A small encoder-decoder audio transcriber, trained from scratch.
Model: 3.04M parameters, log mel input, encoder norm batchnorm, decoder layers 6, decoder norm layernorm, decoder activation swiglu.
Data: trained on read English sentences (LibriTTS-R), 15625 training examples.
Rows from block 9 of the audio encoder of a small encoder-decoder audio transcriber, named by matrix and row number. Each number is 128 + 24 x the weight over its row's rms, rounded and kept within 0 to 255. All counts start at 0. Numbers have three digits each.
After each channel's rows are labels from the 100 clips, of 14976, where the channel reaches its highest value: "loudest" is the band of the loudest frequency at the time of the peak. Only what is clearly more common there than usual is listed. The data: read English sentences (LibriTTS-R). In brackets: how many of the 100.
# conv: pointwise conv (encoder.blocks.9.conv.weight, 128x128x1), inputs 0-127

conv.101:097106139173144091129099130140127122089169107102163150119125140141139126115134106175140114163129114179146148116152117186119157150116132128141109129141124100127162149122141141113159098153157126111145123130113142109160163158126141166171160131163145128152123122150127097087097131097113131141133124078139108132151119095113098134185158168149085143147073112127176122112157130153109107121102
loudest: 2000 to 4000 Hz (37)

conv.23:131144108159086127142153154079115163143145115116119084149100132103125113101130137117152140079114124170130133163123095094092141175134124116111115140127093165114150198118103123117131125100148128112122138114147153161111094146098131095150134164131120132096162128110136120149141162107143154147126132106167095067098133133170113127159131149099116147129110106138085164101107160152094145135105
loudest: 4000 to 8000 Hz (32)

conv.124:119150129151124080106075171150114124119160132115126119112172125103128109124174104129111103114127132153126131130161148173104113113147145130131122133152117143119099112178138094139123150151165110116125103120138130128100138123105145139106141111117155113147084084125112106111116149096179130096076117113153144157111150106140154083131077127114114099168131138136109148196072116088124133157150
loudest: 4000 to 8000 Hz (54)

conv.65:124113149097150129116093102115164115124100107090133127149196154108154109115133134140124167131125103150076120150116088129115130107105099159130141150129150178131140125128129118135119134074139098106117140132100118112150121095117138160044083159189131108136124139157142122138091121116106125084113136123117107131152147130124143127132142183136078134166105112129139126125164151126108098162139
loudest: 4000 to 8000 Hz (33); 2000 to 4000 Hz (25)

conv.19:125131123138113142192116100109127081097151130130142121106072155133095142148098114125108123142154138124154134174108096129106135125132117150091146110162112140101115095137104113082142104123122102109143154079126174136116133117131101104096146129110060125155098143088109119140114141113133172109161094109128119127158108104133148151147122107110105126135169125145139156146144141056117141120179
loudest: 4000 to 8000 Hz (40)

conv.114:102127181162167139142112142142158141117063112157151135099164122127131092103143164151134141138179151086128098129139130155076108120119130109127153119130137155146153098149148121113074133098161136146151102138117171108136114141131134102173127103132156095105131130132148142143119128155152092128108119141154139102087129116123153185144105106116102135147074154166150125125096124125124093137091
loudest: 250 to 500 Hz (37)

conv.8:143156112068109123134105127100150087144123148124114182108091130137145151089095106094131113102133167122140142137128098111121118131115172191136112138124103119138121141118122100175106146123100163146135135115089117141129115077124172137132175121160150119145127126145090133158126141120170144122082122130141185126086126120118113095138114122131119125103089129073143118079131136092107149128149
loudest: 500 to 1000 Hz (58)

conv.80:097110112101105127115122173114142088146137132137146130123155146134124140095087126156174077108146162109138112132116117150113145093172148106138098110120099163144134151106140113142174096154118120147096127128133154153127109157149132105146155153135138141138085198132126125121112100143140112121127106144117165157133088118132125168131118161083137166149129132175088149071118093123161134167108
loudest: 500 to 1000 Hz (35)

conv.77:125139113114146115115140125113087167079128105153111136128116122144081136091147135101109097146156089097186131140158126141172132133125132153142131103149090101132105115090138149138129101109127123138112123107091075094196132146107139117139133127140122088146119149119117120119090132147115125143127114138142082107129150185100074141151132088148115124184134177133100122127133115119094152152103
loudest: 250 to 500 Hz (31); 500 to 1000 Hz (25)

conv.72:129136123153142145144114090087129131127141179145118079131092090118184123172138139145082162124136124087149130162129161148122125090145088144104118135136104125126110128151158142108144163121139109159090125132139158092109138125131123067088108146140171108145119161109135117115087115084102109102111130162106164090101148126098137127120128124109164127124115146131117165169140131153165149119160
loudest: 4000 to 8000 Hz (36)

conv.95:145097120139140122105082138132149124121136101090149155145108183160128120156134140138175116093205164138103120126139097111128104114139104181126124131116117133106124111141123119145133110189125151096131112107100107155150127089149131143125142109134089111126153152167101109143180130075125146141142065124123106114149150165096099140091140130109087102111119139124139138147111108159119141129154
loudest: 500 to 1000 Hz (35)

conv.64:171100153153076128148142097115145136162117145130082119162126125177120106110120101122128137122169125163205164154130130113123126110148104111142165116109128163123111134137130114155109127124094150134091102098143084076141131121137113138125139120111174153160119125115148146157140152084114120111088119129098148137142120075153131140139154084144165143119161096126130118115088124111092145155152
loudest: 250 to 500 Hz (42)

conv.5:129114154099133128096134161140098143145093090100104114108116124138127165162095139087136133146177130092127132166079113074127161131128147127093145150114137158124105105133122123126111101145100122129117145109072086154135135150115076114133127132135136111105119121156118162115096123096140127124060132151111114119167103117118091078096150158133142110150160105117101164103145161156109124114097
loudest: 250 to 500 Hz (34)

conv.4:136116107091133117123124110143111141138108129150116102131173140123153170162088174100105131170126155124168143103143123152127109148097115142134126111145123133110155166143117079087090118117128137129113146112135065116109112123142138095177137192149107078171135138099096128102131126134093134125099085173148126131106115112082083123137124139134116143130116102143126112156113098171114106157109
loudest: 500 to 1000 Hz (33)

conv.81:120138133151134130114133093134170108162129120098099130127116172089135144132136129109131110116122107093174135111140122111149158203161162133144120138148142163132090126101117115103118116107160098137101124153081113155156115083121119127134114133160114163095087135126100146143117148133059104142139126126107120179120087115140145110175109158075133118104129138156099126182156128112149119115130
loudest: 250 to 500 Hz (47); 500 to 1000 Hz (29)

conv.82:125143165093152179074166064113102105112108102114128097112137123089147164137126138099148163093141131176126143132136113097112116154153114102158134101126071148100117120142117137118148131150163136154131089078092109120137147154110120087100102142145125182151123124121137145149158126132085092134085136125101100132117108103138106133118141120133089152159107127111095103120120138117114123104116
loudest: 4000 to 8000 Hz (43)

conv.16:134176107100082104127104105140130126096083123156161133127128107122168141171092077156120054109146145143120141127118133096130142105135105133149085108097150151113096129098131122143125126112145137148135140117126115145131114129149089066113103123115126155138098153144162133151136141165112147111143140113080176131139154148168132130146107111179150144170129112155170117108141157142150107152115
loudest: 2000 to 4000 Hz (25)

conv.119:124121117145113134116105106110108134154149098153116112129151151095090103120140133122063134129145147119131081158107118148111129098102102121106113118138131165153096168114135121105165062159095125097139150136131109143090157075132111111145146113124097112094126117101050167115145108145138144110124139171154115120150137145157087124134132140102105129111115139126168167134137160140099117078144
loudest: 500 to 1000 Hz (35)

conv.67:108104086095140121109161153149151118139114079129165127139063136090109109150153124124109153138151099128135144102123118132123023151103159145140121138131139113166129116110125178114106147146137154093107092131126102110151130155135096113142155115131123107120129096156086144115113116125099125138148127124116099155137145134082131144083121096131187122130132128148171140163127132142140104130161
loudest: 500 to 1000 Hz (29)

conv.60:126122079126150161147114135151141126124144122118165122095107129096135112172104124163146105144130116152139129159089155145131131116100150106118128120121136145110114098114140073140134114130123169099140100104142136115114134085171137124139113134110113121145104098118111135131157166133157130112123151142108078104128128067098118154211113167096162133159156172128098138122114111164097145078093
loudest: 500 to 1000 Hz (39)

conv.71:088138101108095140145156087094135084162134142121172143142098133141070133127143146146095106142083162158106108151138093108114159165084120164078123122154129113158105129140140108144115135105110183143123115095117077142149112113103105120139127169101121160147151122129103110118118107122165136126117132127134111121163122114103185119127193138162106123143112122108144159136113136117144137110107
loudest: 2000 to 4000 Hz (31)

conv.98:125114118159146123113089110111126110117094121119060137084136158114132103118090181110166120097095146132150128140125150115093124146089091125162090122086109141117177124105136119114135149120128157157097102136137148130130151103147154135137169118115136156103140134135109150111109136120112156133137135180101133113114135145162126132146139080150158149147110048132158116133128169126130080167138
loudest: 250 to 500 Hz (41); 500 to 1000 Hz (26)

conv.79:141116093143096190083125106157091134145152106116074107155143130131100152105139124126099140151123115067138119111151135115112074122154119158158093133110140092140099151160126160141128108131131127136132141068115071155119106106195131130106140112133132132102095123105117114121123148106132086118129129105132086141110118119159118153140136102116133119112102119144095157117096133165101109164155
loudest: 250 to 500 Hz (33)

conv.53:144156113123180141123170113129139146137101179127118116105155127148148140135085133135138137139154100126117120142143117127122121131114130111089126163171132096106169123130131142098156124140080089139080154107097114109115121107174143110191149115123133094112115151107131079163152164104122093175125100161130129126132105150119137126162142147086123114116093106119161151107126140148115120059158
loudest: 250 to 500 Hz (54)

conv.42:142143153146129137130131128136080138115114155131136139107134103130159133149143143103157084093125138141115113146105129162089156133124158111175075120161050077129162129112117139148093119100177125122069145062117105134142140135135144137141106159118147130146135139141157150152151129134144167119124102115140124152105117121121187084120140084164144126109145162117153117110098139121150113126142
loudest: 2000 to 4000 Hz (53)

conv.103:118121111166124172115160164086139120175121139127111108100108125100120113099128116133191155107120104100157127115140171097096122126114084131144133112175125165127138130166149102099172104133098126132142157139117092130177163125152150152135091110105095093135135151137134159168098143162127173127151106137146153118132116146111116100165119155123128122133114136111128118094098147146076138160156
loudest: 250 to 500 Hz (52)

conv.45:157142133089142155109148128149130121133165122097121141123118166108136137130112134075121151130122134124142158178096168106149107145156095128112110126118112157099118145162136116138120106140079127129118107139129099084109139150130123138164146112137112140087112159146132104137131156130166144105142135105169145156112163134063093137092103135080125113140141156078106131121157117140109081117048
loudest: 250 to 500 Hz (33)

conv.91:153128155155141090156103131102131096159112165128135124101148140125153165124140149125127132090113101110115152126120068087105147117157141131084103119135110190181152121149162149152148075107161101151097091105133109128136120137125102133100117137073104127138139088125131130139154142114123119164114103123128171122125086096129107107137108152145093118156141141072161148124149098139130117128157
loudest: 250 to 500 Hz (31)

conv.46:118151143071134143166099102134070159107154122110122123145076094154154123135077119130121122121087121161103118112106115146113147146181117179119152148145127125160184125131106149152111118114147154131130115129123128130138129144119167090122133113126120080136131066125135138102138116143113139116202127142133114109120142143110100106126096142145159118141114163115126183114102082137122134103154
loudest: 4000 to 8000 Hz (39)

conv.35:153127141130071150162136143151149096141155065109108130095142121135123115128105127162120097131157143106164092155137118097097146138132119124135123122149171129160117131109173147141095168059100172108139139117111119116104097156087133136127107116165127100118158114125147140081147127143096142132129098107160122138132143107149106115122152120142116130095063130076085144111118114118112124088126
loudest: 500 to 1000 Hz (32)

conv.69:140075115116131119089073105145122102111126117113139151147144153113118142148140092132136116079130139135102093128133101140098111102130119106082142131178109093161158105162081133139085115115149173155167095098124064157155119158111167110149128141121152146109111136094111121130130129146102145159105116163113147156111143118126127122119123143129130131101051138108103107119120151114096110150133
loudest: 500 to 1000 Hz (33)

conv.47:141154123112121117105109114101135133122114127121129171164111148145090130130123116133076159136129096197135131137153119117168163131187119125102114118163141086091167120115150135097127137141128065171114131108086130137087118138098151132116135142120115166100166109146114149090115155135156131115175138164108125097132114091125090134124146142121086151111138139092158141170115115164155121120146
loudest: 4000 to 8000 Hz (73)

conv.127:141132155132123110114124140162161117128103179127114107103154087085127144114144117106110129118086127141130091105072107149117152123132147146108101119117119132162145073143138120134160149128130115106146119120090172108086175160090131110098116098119151145090097133131100155093114128157129133129146148100102132094155133115153141143073156167116138099090150113069121154159152112128126095148134
loudest: 4000 to 8000 Hz (28)

conv.106:119133126139113129073097139167142127142174119116158137077138123105128143134116145158118128110165123134116176111125148090127120151130143145139174160100102119115130103132149117162117133140098137092133087110156093113158128129094148113053155106129130120178097143116103156152165155164110136146131111117137154088100136135168142112134152135160074153116089135118108133125151173129169146115127
loudest: 500 to 1000 Hz (31)

conv.0:117151150125142150099121124117107138105141133149152115122118172145145152161152146071133129148105140145127171088073084120167118125139126099158087162099107104145118116135128108134136119172120114126123100167123129095145078159150145127096148138146124122122137103082066124116115147152119130159102122145163110127171115156122151149173138109116132106124113179105107119083093117142102120158161
loudest: 250 to 500 Hz (31)

conv.115:117136113084114086149144103129154118109087124134118131098097116161146079077137151160146143149127107092121164102101116146139112095102136106136152057133144133174118136081111052154107124085146142148121156110126134153130124118136149130105150130138120124154092119100111161087135173101139082126124159142160117129147109137132098105114109121129149123102140130140145129134137071119137132128157
loudest: 500 to 1000 Hz (29)

conv.100:127118162138099098140125101157071119123130096141141132159149052080117156144124157142092100102132121107155138135146090122105105127100124120133139127142138121152137121128126099125123122096128156126115165140091123120130125091150173152062142123096130152109119120112122143154153125172119129159147133116057086136124163112095099112142127115098141079124076125140150128140150150148103100112135
loudest: 250 to 500 Hz (31)

conv.116:153181166089132108126125126161153105155147116147138086071095142120157140121147072135131114134151142142139084115152114159103115111130112122150123169118120140113157098152137156132116117104107120103102117099130135107064104105115130117121171136156126132144165145107103089136117122124132100162132068147156146089153141128109140172146115114183135143148146148103120130108069128136130116143153
loudest: 4000 to 8000 Hz (38)

conv.20:126105139148172133161146099130124149143126133110177111139109084131159160130130112115160066135144089121130106132165118128130141080086166120145111166056145115152135067117138095108106099092106148113161125121112123097128151105127150139109119105144130122129137134136141090120160134124133114114126154081108137109150125170087139114187172135112102139105164155135133122107131133114160148126119
loudest: 1000 to 2000 Hz (31)

conv.55:122112170130122156115126147169130147137109148118124083135078146138141159119131113126144103142149113111172113127125102140148126125150100077118155120054112145057106108180132110114131135132180163098105161114111128108101100112139134130129098115072159173144161157168121119096102106133123143093119144112110128140156148122184126139145135109107167108156128143136144135126104133110115131141116
loudest: 4000 to 8000 Hz (29)

conv.41:071131107131123119082093137121131136151142137094135113126119138110109118109116163116090142128118114134141110142104096089145145102131164089149139076131097126108135110160111103139119104138175141153108045149121140168128093140153114135103162124125113128155120141145168118115125101141120157097129078132120081129127166070171126116094118131118128107107132119166110139080159114120121101122153
loudest: 250 to 500 Hz (32)

conv.33:135123146140146111155107124106127135099117082137092131136137169116126083084111113139120138120130084126151104164145119101089144088092150123105117131126136092155154125085156137106129100113106120113136096160120106132102114147145114142125066136081115100126128096127127101155127093138112126147084155084083111089144092088101124139117157109116138110159097094170140161096105136156096140145144
loudest: 250 to 500 Hz (40); 500 to 1000 Hz (31)

conv.21:146082111092132112119139149147145145134145125144114146128122150100088154137130123143129127125122122122114129087112106079068167147117122116129123108108143093090099156167135116140159134079074135104134125143079052137127118152123106101120105134123080118109123159118115136168164154151157124090131157151145138146095130104141162147132117101144138118153082088143146140144088146148097102131125
loudest: 500 to 1000 Hz (29)

conv.9:141173118135095111122124129126119077123124157151132115099144145120139102111166091110137131157126118122124170160146111113133146174111113098136117137115154130135142155181123135159092132158093191162150088140113140142096106113118163139132156141107120123104076142123112085132110074138096112143092122109097099133109150147098127103152132145086129206114157112122128169135108130117141125138136
loudest: 250 to 500 Hz (52)

conv.90:109132127153098152101101171072119107098133135117142126157134092114147139118122092095096171133122106115113146149112148116144179108122115136129119133132145169128132110129079130077074090120106107089125115123159159095121141108134191129142141129139147110141129086136130069110148103130155079143109124139129133146102141089117142109138127104138137117140119107161108073067130148133127146149144
loudest: 2000 to 4000 Hz (28)

conv.85:133137156111112088131127100117156092130097105153139126174169124156145088125132091104126114123104110137115104127115143086099150129139108131135116118097089120094120104126132109125136110139144160097130098134120150138150165134086106149110162131083123109135156107113139115126151086151127135145107110125132132096169103120130169109073067060146153149144116163167134130141119145169174127160099
loudest: 2000 to 4000 Hz (34)

conv.112:106146139074116126106127111150140092140126098106144102123131120119088102121136149143120124114119188124124078095067102150145138134138119066118092108128141104161112115083082100101126158114099106149106150152132101116128128135094127090142153127106121154135113141143139140061119147153127151091103131108130092109126099120079144112151134113147101096167100126123146128187120127116118113139138
loudest: 4000 to 8000 Hz (38)

conv.122:130140113073104081095097134123109121132102125139154152115140109108126153069143124130093128167123102096175115185124131117112088121096147123112110097130131148180128163123135119106140101128092080100148103107128107117100168062113126114127103152122097126107137167155130122160134168141128146119146137154153133103092129134149140165129126130133153142081118120114140082128156152125169127143143
loudest: 500 to 1000 Hz (40)

conv.107:126166138093179128099124130108127128106136153089093156101087181123139136099189116136094114152113134128109125119116129162149175148120145154110130136136150140121158101085142116135158103155137115139141135100093133149121068137101130147105153094154162089146151116111176101131126131147107174133174104122086135132133135066172146110132117100151128149123140095131127134156136122107124141125109
loudest: 4000 to 8000 Hz (65)

conv.126:113131112162157130108094119124094132138076161118129093174141126097137164131130143147173087128155176128126101123121159150105134159116121132181131120094121129070141097094116124129129158143136122126125061126166130098124134121082104134137118072125134102125119158154165161111122080147137127131145141145135120118134124133101113093097120119095132160114139157103118059119149111141152112139137
loudest: 250 to 500 Hz (36)

conv.37:125134134153133120098155097139115058126121133150147106126113159131119092108111161148130136126142147163123124113135159139083118108136125158147156156152095113114149129152116115099114124102093093138147122118103109173125121122148150176161140066153146159147115118112164098103152103085117135142114126103114151158095105127088095147113073133103091118159150137152118174161127154096129086113141
loudest: 4000 to 8000 Hz (69)