A small encoder-decoder audio transcriber, trained from scratch.
Model: 3.04M parameters, log mel input, encoder arch tdnn, encoder norm batchnorm, encoder activation relu, encoder widths [128], decoder width 192, decoder layers 6, decoder norm layernorm.
Training: 18300 steps, batches of 128.
Data: trained on read English sentences (LibriTTS-R), 149.9 epochs.
Rows from block 5 of the audio encoder, named by matrix and row number. Each number is 500 + 40 x the weight over the matrix's rms, rounded and kept within 0 to 999. All counts start at 0. Numbers have three digits each.
# conv: pointwise conv (encoder.blocks.5.conv.weight, 128x128x1), inputs 86-127
conv.0:501527455471463487520491500416448509492527545491473521488537569526567488477472501471422460545436493565544507470515462484488512
conv.1:491520453513520553503536475421514566531550492438500484493481500463532471486428481537433519526531475456488462489558587465535543
conv.2:479531491459543530565521505505526531463399458497541551532539558521429502550491468509514484505481475492398555533504497496566470
conv.3:487470484508457482510461478456551484491544392466468521452454486511488548490476417519477479527516474509518513553465500459518424
conv.4:504473579466528490568457483593499525498475513515425476527475498518495492457489503468472536540473481389526472485471412445591533
conv.5:510488544570431510499512538499443485478455557444566464464466522461446504524504427533541478526517554485555496517503523486533541
conv.6:475507529458508531504505528491497608501444489511428519504510436534463494477480536492448475543469534502522418537443514453491463
conv.7:535449531496548500492474467516525495546489472462526448538518524549475519531554462501521559507508473499505542498472490534444390
conv.8:491474613508514426482468528476534479560547500589465531556537512458538446559469473504481539497527473526460547435478458450508430
conv.9:487557514473554577476487514444474508465509458509547453420524500547532540515522542483527513488536534510459493507478438389538464
conv.10:487559408457533584508494478500568538507545558510497527482490500544495516479459520575488508545490504517432431543581464468491483
conv.11:533505503583497515476455501531503534438515498556492448476512571557494479462459504513556491532456486430437482405458482532469449
conv.12:486438464424578493544457492490504484438536542481550606479473495467435437534489535506510534488567476530551524461495481523479449
conv.13:495492448549496429531492547504467463488462471482538501513492482553528508484561482532500560495480572536399485465532421493443603
conv.14:565479470468537411494504459469575521502442562475529534463468446501546522492567493508486441485458518528488506497448546450438522
conv.15:556454466517518468477541432541557508459531528525547504522579518545500507506490574483539474549449532463500497508546537441498524
conv.16:470496500469550466504519518533560553473599556506567522550445547477533548446450457451542521536481479515479509453519467539510468
conv.17:531507470499533506562513430536496534534514478497481537429537525460502514373487514518477451555607476521499534528452507518416503
conv.18:559475536430484518519482433531516494519526461548553460438456454503492527503498478527518529528571528433486443500550514465542493
conv.19:486541406528516481509514532478459540516527538553475518558448448561513510535531569560449475462512481513529507513480507492552513
conv.20:480485570511478519503556528566511549509493450530609517520498456535490536466492544479439479431503479526524486501493496547507469
conv.21:486490544517508474542548491440528566408525446427453508488509479550428426553515550485467509465473524607507480480467506518469469
conv.22:573519501493408496518508566474503476516486528411509504463505498503546571492528560505508525430513489486497453510451418551475536
conv.23:534470471496481586514534480430528487480549529496467469546484495476519452536463439524478549481467546515470499582498515541463520
conv.24:467512532487483513490470484477510445450448501571448546468502486526537513439472524545535454561491523470501432496524458517567518
conv.25:453520475538569483544522461452498501472523479524500477534535449528505482554529450609510557531529421504424453490536479469554480
conv.26:459460494492569548476420499503524444481457476598536518488434517488440474517485465430535476525464497509507493480556521504526488
conv.27:518470482534468483474508485500460450486405479495594461492496481489452561434504448507480546450534506601508543507498545476515471
conv.28:476564540543445486534500462430450454454461469518489554511471470481508491482564403496595477536528468574478536526529490511424502
conv.29:593541507557520454547471526493515526559511451420542428436518492453538452498513575543524568539494456490560540505481515481498489
conv.30:458478464520436508494487495490529500449437550523477442493528532499557548533438500493532492440487412512544565513450454466482487
conv.31:510558498410476481485558511527528502444518433488435531446517537478493534401448460440513521452497526508440513470536563584467521
conv.32:496511496519539499433544538495508445521480417501477520519552467509438542560428519481523500438425456550548505522472502552529530
conv.33:560505516523505556466497447491496467490509493449450457503457523479543525504506541579451514433504506490490569503539494479437537
conv.34:530486584568441471533466532605496556482560509522563522596439532440532536462459567539446511521534574458531538514560474512531504
conv.35:553462471521529481581546523453583511546416560505537469469438592546515423445489523467484543489455469487509512541533459485469486
conv.36:444502497514456529520425567475478489542561526571451571582527461374471514481483514485515557444510472497500574513535499485598415
conv.37:503504426507483449546496526496538503489473471561554482511471499438548484495436499523531483504515503459477462494429498426496503
conv.38:568492497500519484461575527436477524497491493500486442522460486504467431455457528412513430523458458494538475456512515503552524
conv.39:510446546534483474409507481553533467484498555529443534455464481583464476423583473434538575572452405480519504466550486518522495
conv.40:487420496470450443538439435480507458562503515431483519507502552499433511497485534462516554468546504516493499533460553493558545
conv.41:435493460501511479469521495517450564498491541504490466497469465473581477537473454477557576531478486554445622526489545459503530
conv.42:444481516475533439491410513465563571516457513412509458577550518534497419555510507414507554481518512536536501515540592577550469
conv.43:531537512447481478495491492572495509460511485524451511449456494465484549438522520480534506480453438530567495465467479482549483
conv.44:512515479572500560522523489524519496585489562488517466539479464554533427504523463505509487529493494446520509451484499480502476
conv.45:494534576491480529536507468498510488417573482443499459543457497496536435512456497455505477418498490477486485477463529398531465
conv.46:516546525532510411538558575541530500553515517482463457542559520552472477553463456490542422496572514487572502502497498587513516
conv.47:522497544538523563428523462479458481528543511482527468517528508456487519511504462468525433458561458551428524471556471534476538
conv.48:536551509513544488552444509489529494412534522479517598531514517507528470491475493490504431491511497523523443508464513441560464
conv.49:503512519537494483461485499472513484490463469519479500491392570479491492561460519449447491552442483562428467546495507410509584
conv.50:487439482506503487453468602445476524467584533472552510526501440529502438488472438479575538486431513539558426475561484450469522
conv.51:543430482539441484490535527509453406514515529580528540511497499534465472541552505547514541369482528500468498484462496428461499
conv.52:503522502531486583518526499496466485458587475512473471481439486435450481489432553456527559511512522428515537497510438545532511
conv.53:460594415496489558478525472537572477557535543513539499516516520512400541538577531521516471551538518504547544525487469454468546
conv.54:473529487498567482488424525537516436562440536470538522489509505472524543452505485553438518479500538517518435489473508449511556
conv.55:502476520498548585482551487428512488563517413522482455525452498514509466482522522485526526522465535496537507515471502470464455
conv.56:463436504415542460520477442508599551482499532530415489551522508534484509585568478533451507477516520514554487563510546534525506
conv.57:553522522471486444484574495535458541415470562506485480506527444502589477526549392545510481518520505509494488501487480445543451
conv.58:474504524474530504482536468444492509464430506474510582520421446444456487524419547453514529523549502557531520456467426455453550
conv.59:485478498561472514478528441511458511486492444513477445550503462448516493471519489490509554481471452502524491479384529467448508
conv.60:537426548480449531443483468502457426465489504483383449574489510449555490491435495470433493486512525507496446495495470508482469
conv.61:504378535532476498534492525470534466464484494443418475602468477528504490413502484507491552526499512475526466413507458516472459
conv.62:427474604585499511582546492468535530504464574493462502524526554510477532526492513412449506464553574526496455513504490484536496
conv.63:508561509487487483471454545462540392497493487506463594446524502483492549499439437555538503476478507433563481517453563518527510
conv.64:514508510432432539431491516494497450556553487560507498456464495535509497504502418424516470501527520463481443462464450521420504
conv.65:571489490570569453555532510453481505508514492436496536522474473509470557460514468478440508471461541486462566475564531525486438
conv.66:500433545513495515565573541549436524571588472504576498467510581507461486515501499548502487569552468521542445473496524445424495
conv.67:523518412405516466485520476515441429510490500531516552535577502427449439434567500450521546497468504507477519632467517501578434
conv.68:525464485520538492487584465458494564511514441518486527475521570451507530474542482503499408563490409467525532463409476515497435
conv.69:518430475431526448488533517544417453602491544521434541519482533503469512448439439511549445553550513516540567521529455397457450
conv.70:466467461434494509496499437570484556471450460517440567475542458467522430484476503513552563450560500498572531466430535471498473
conv.71:503543484480523456545562440440521482506479506524518444474472481426570566533438506477513525524492520532491409515510501442518444
conv.72:488583491546533462545438477463454510482516483471489504503500409475537495525510572477499549538588523499363511497501521476446477
conv.73:475424546473504536452467485543451391587467510503539473518508516504507508486455453484454550505477438477569523490516404464471530
conv.74:488530491531468518498485414467533555515499611506420516430434457492545496545530452477567516458508557534523537479563500501529538
conv.75:393498563448442521462439570522454553468524508520460533527481552540436471458453501512501523503504543533526500572470547601499518
conv.76:494488492513480525443593483513532515486515502473477493493501537444476427479561484559506495484546446475438457494505497468500553
conv.77:518467493518507451549551528494472508490571438571502544503418456498488516526482483507519442489486540526501537504485456502464437
conv.78:541491479451494514586509536479517467594588547516465410461586477535501527463475466483469480495541516517408517495454527520524480
conv.79:537448516583439483469511539508511504477569452475423506485530593462510535508406515501521543549443471487480526559481485495494467
conv.80:524558386534557470514431520503548509473482515460466515464510443517503617458502497435522526420574491419503531501549536475526484
conv.81:461443465476448486468498557521476553519479451524514544559503552570567526509512548452493572479482538506545491589481561500491527
conv.82:526518467521539487561477524517562453504546588528472506486481486465449528446474475479531485456451473495501479436585494528462492
conv.83:486446581490460502620517520523536520512527475505480430496501521450468418482532493492500456562442526481434498511487561525578489
conv.84:542496525457508526552492543418449487422519443451507444501485494535466550581432494489464481472505403499547512546490464503558495
conv.85:488516508501492578459466538498546445516522490517438505500460590495509468464483449473482485524444487490443444540470492445508466
conv.86:386506535492454525544506515496408465458491572535420468456460483447518534395435560547477505500476487490527487509494594511482448
conv.87:480470532495528500431544471546520470445503481522486557475489505422471521436444465401471439499534509469539493542439486513455497
conv.88:416529452471465507465503557497495469502464526513503418480463423465505518472485465525448489441552502449478542551502490507430512
conv.89:456536491467511484510550558422506471492503506501491501416431502492426442540518485533508501526476455423516525492524485491473527
conv.90:519439567510535442516461519528460452510528534511495472505527504481522439495512456489436566563499447461534481458531459461500513
conv.91:469538530505451421556498460538470518455515537498471576483497506548432467531538510466411517501448499524449494490556462499522432
conv.92:491482549494491534508521514509505467459497567566562437447498457568508502519517551555542503561462400549478563526494550457480519
conv.93:514483548532476519546507492491470508459487571557507424632473500546426526481429558565542403479489526516522519514454498530473524
conv.94:533456552430482513513502473504460462512491455475442478537425549470533474416510541518479503507487428545441463485576490509531519
conv.95:416449538560505515493506486512584533550510502518512520499461515556535488464480505489502431564497423495476604451466492524503466
conv.96:523536568459470481486491452464480541437521545412517540440454530467490517441489506505526511508469526559497470463418485500464524
conv.97:505454471473455436500445501541532501499561528536500491483426484524488481455522526496534564453495492502513512554488433534503471
conv.98:550439494437466468477524517529507509477464515410457513518478500516482533513471452460568492473489511472474497502553458457544554
conv.99:459613465464567456463413470564513564477486448482462539501502403493536534516442504577550451508495516494507475541446542554472473
conv.100:411501467515536513456545464453519490514539504560486529445429498523498520425514582486475524470550526540481463502536540461512467
conv.101:461524505484473495466520561402467564450468503520534538525486513541506509531461491521537504432455512508494523453494613471505523
conv.102:539484488503483494444511386498462479534471486557447523489464431491432425544426540502454532479584497472517460518535526542478583
conv.103:479442481547480443503528552466449450409525521485467486470469488525500441579405499520454506492514459554547510512514491518434553
conv.104:451511543484511509536490459444573496504514447533474480499577514469517468475546429469489424385501484481539520540484512448538521
conv.105:415488537512523529524445546533486509529484443528396540482519438549515476501461501509503480569528464462483494518554466470480516
conv.106:447486516440499530493481502507565548473586469426464470482493465456535554528390452552484552528501537457476487541487543504511495
conv.107:480501484543498455484591531488492464512468418461449550558476441456513500556464509477578524509395461475513566552524550459456507
conv.108:545463525534543480590506431487499514467507492503501495448535547487457490561496460576553451535580546448485519476524512527405504
conv.109:485514551438548493517540583545504551544494507568436512480495508508520491521449503501500492468494558440537552485462529536490523
conv.110:452494549490488456466453463451568506465554466473430545533439595451523504482468496533461498515484512441496505484522498458453514
conv.111:533524468505549469553572521483520573461454476476509504461510522483541511517543535451464469523504412453522533512500495452481515
conv.112:470478466507461470475479549470541511482443461513524540433548449493480511533529536480474492573568516505453494504509441462548449
conv.113:547509495457502411492555563518497551524548467505560476522546487533541467509503512477467513550502505462461510506599501480537573
conv.114:465552517490437450538566502487537508561566491526527522532418514490538537482506472502485502480552583510530426437471455510520489
conv.115:551441502395514514474452518474500493550518441557544474516484548508555487466490491452559519522506434523488486480456444490523593
conv.116:514460507444613463468533525482513497493511500516547462509498467481424439494481520494556483462473483508497471516448516526418502
conv.117:560444478571539526459486473511545462532481471554393501372528517537599457548516514548527500482577524478544502476510501533392494
conv.118:539550453501473434473472514468493515488506421512464534558495497534508477454511493427556458513532453516493498505557509485500495
conv.119:405489535408494396546479490526489533496478504418545466523530471431525548567546450497531459454532482482500525479453538480509498
conv.120:532496475470535556533460422556422479508563495534539459571550525537575532498514478550529523518530527511517466505446499580508471
conv.121:496476456528575469468513484489539495566516461488534556482501548494443537537487504480532503476476516505506459546457449529460510
conv.122:497427473488554490448525506502529549490502525550489522514557527507427489478430484523459426439558538463510547423461545493530506
conv.123:454516455518411474435497526492508538498538455541527478470524541449459528503470493557499567518496478541488435591495513491472456
conv.124:500463478535498450475549488451481582553504459572510481470463481517541422452507524550455541442458547526583497474545491519572498
conv.125:460480554581464461514582438422585476523459463517508549523531576421499498447572468565460600492473487437506499466460497516456422
conv.126:502468487532464521490482555527467496497458488457529463512481563537505528546466521436541430552477505560505572543567464509518558
conv.127:474542533484546545530625450518511483556479429511516553532468546442527523510420458521473508433419527538509529529566447502446431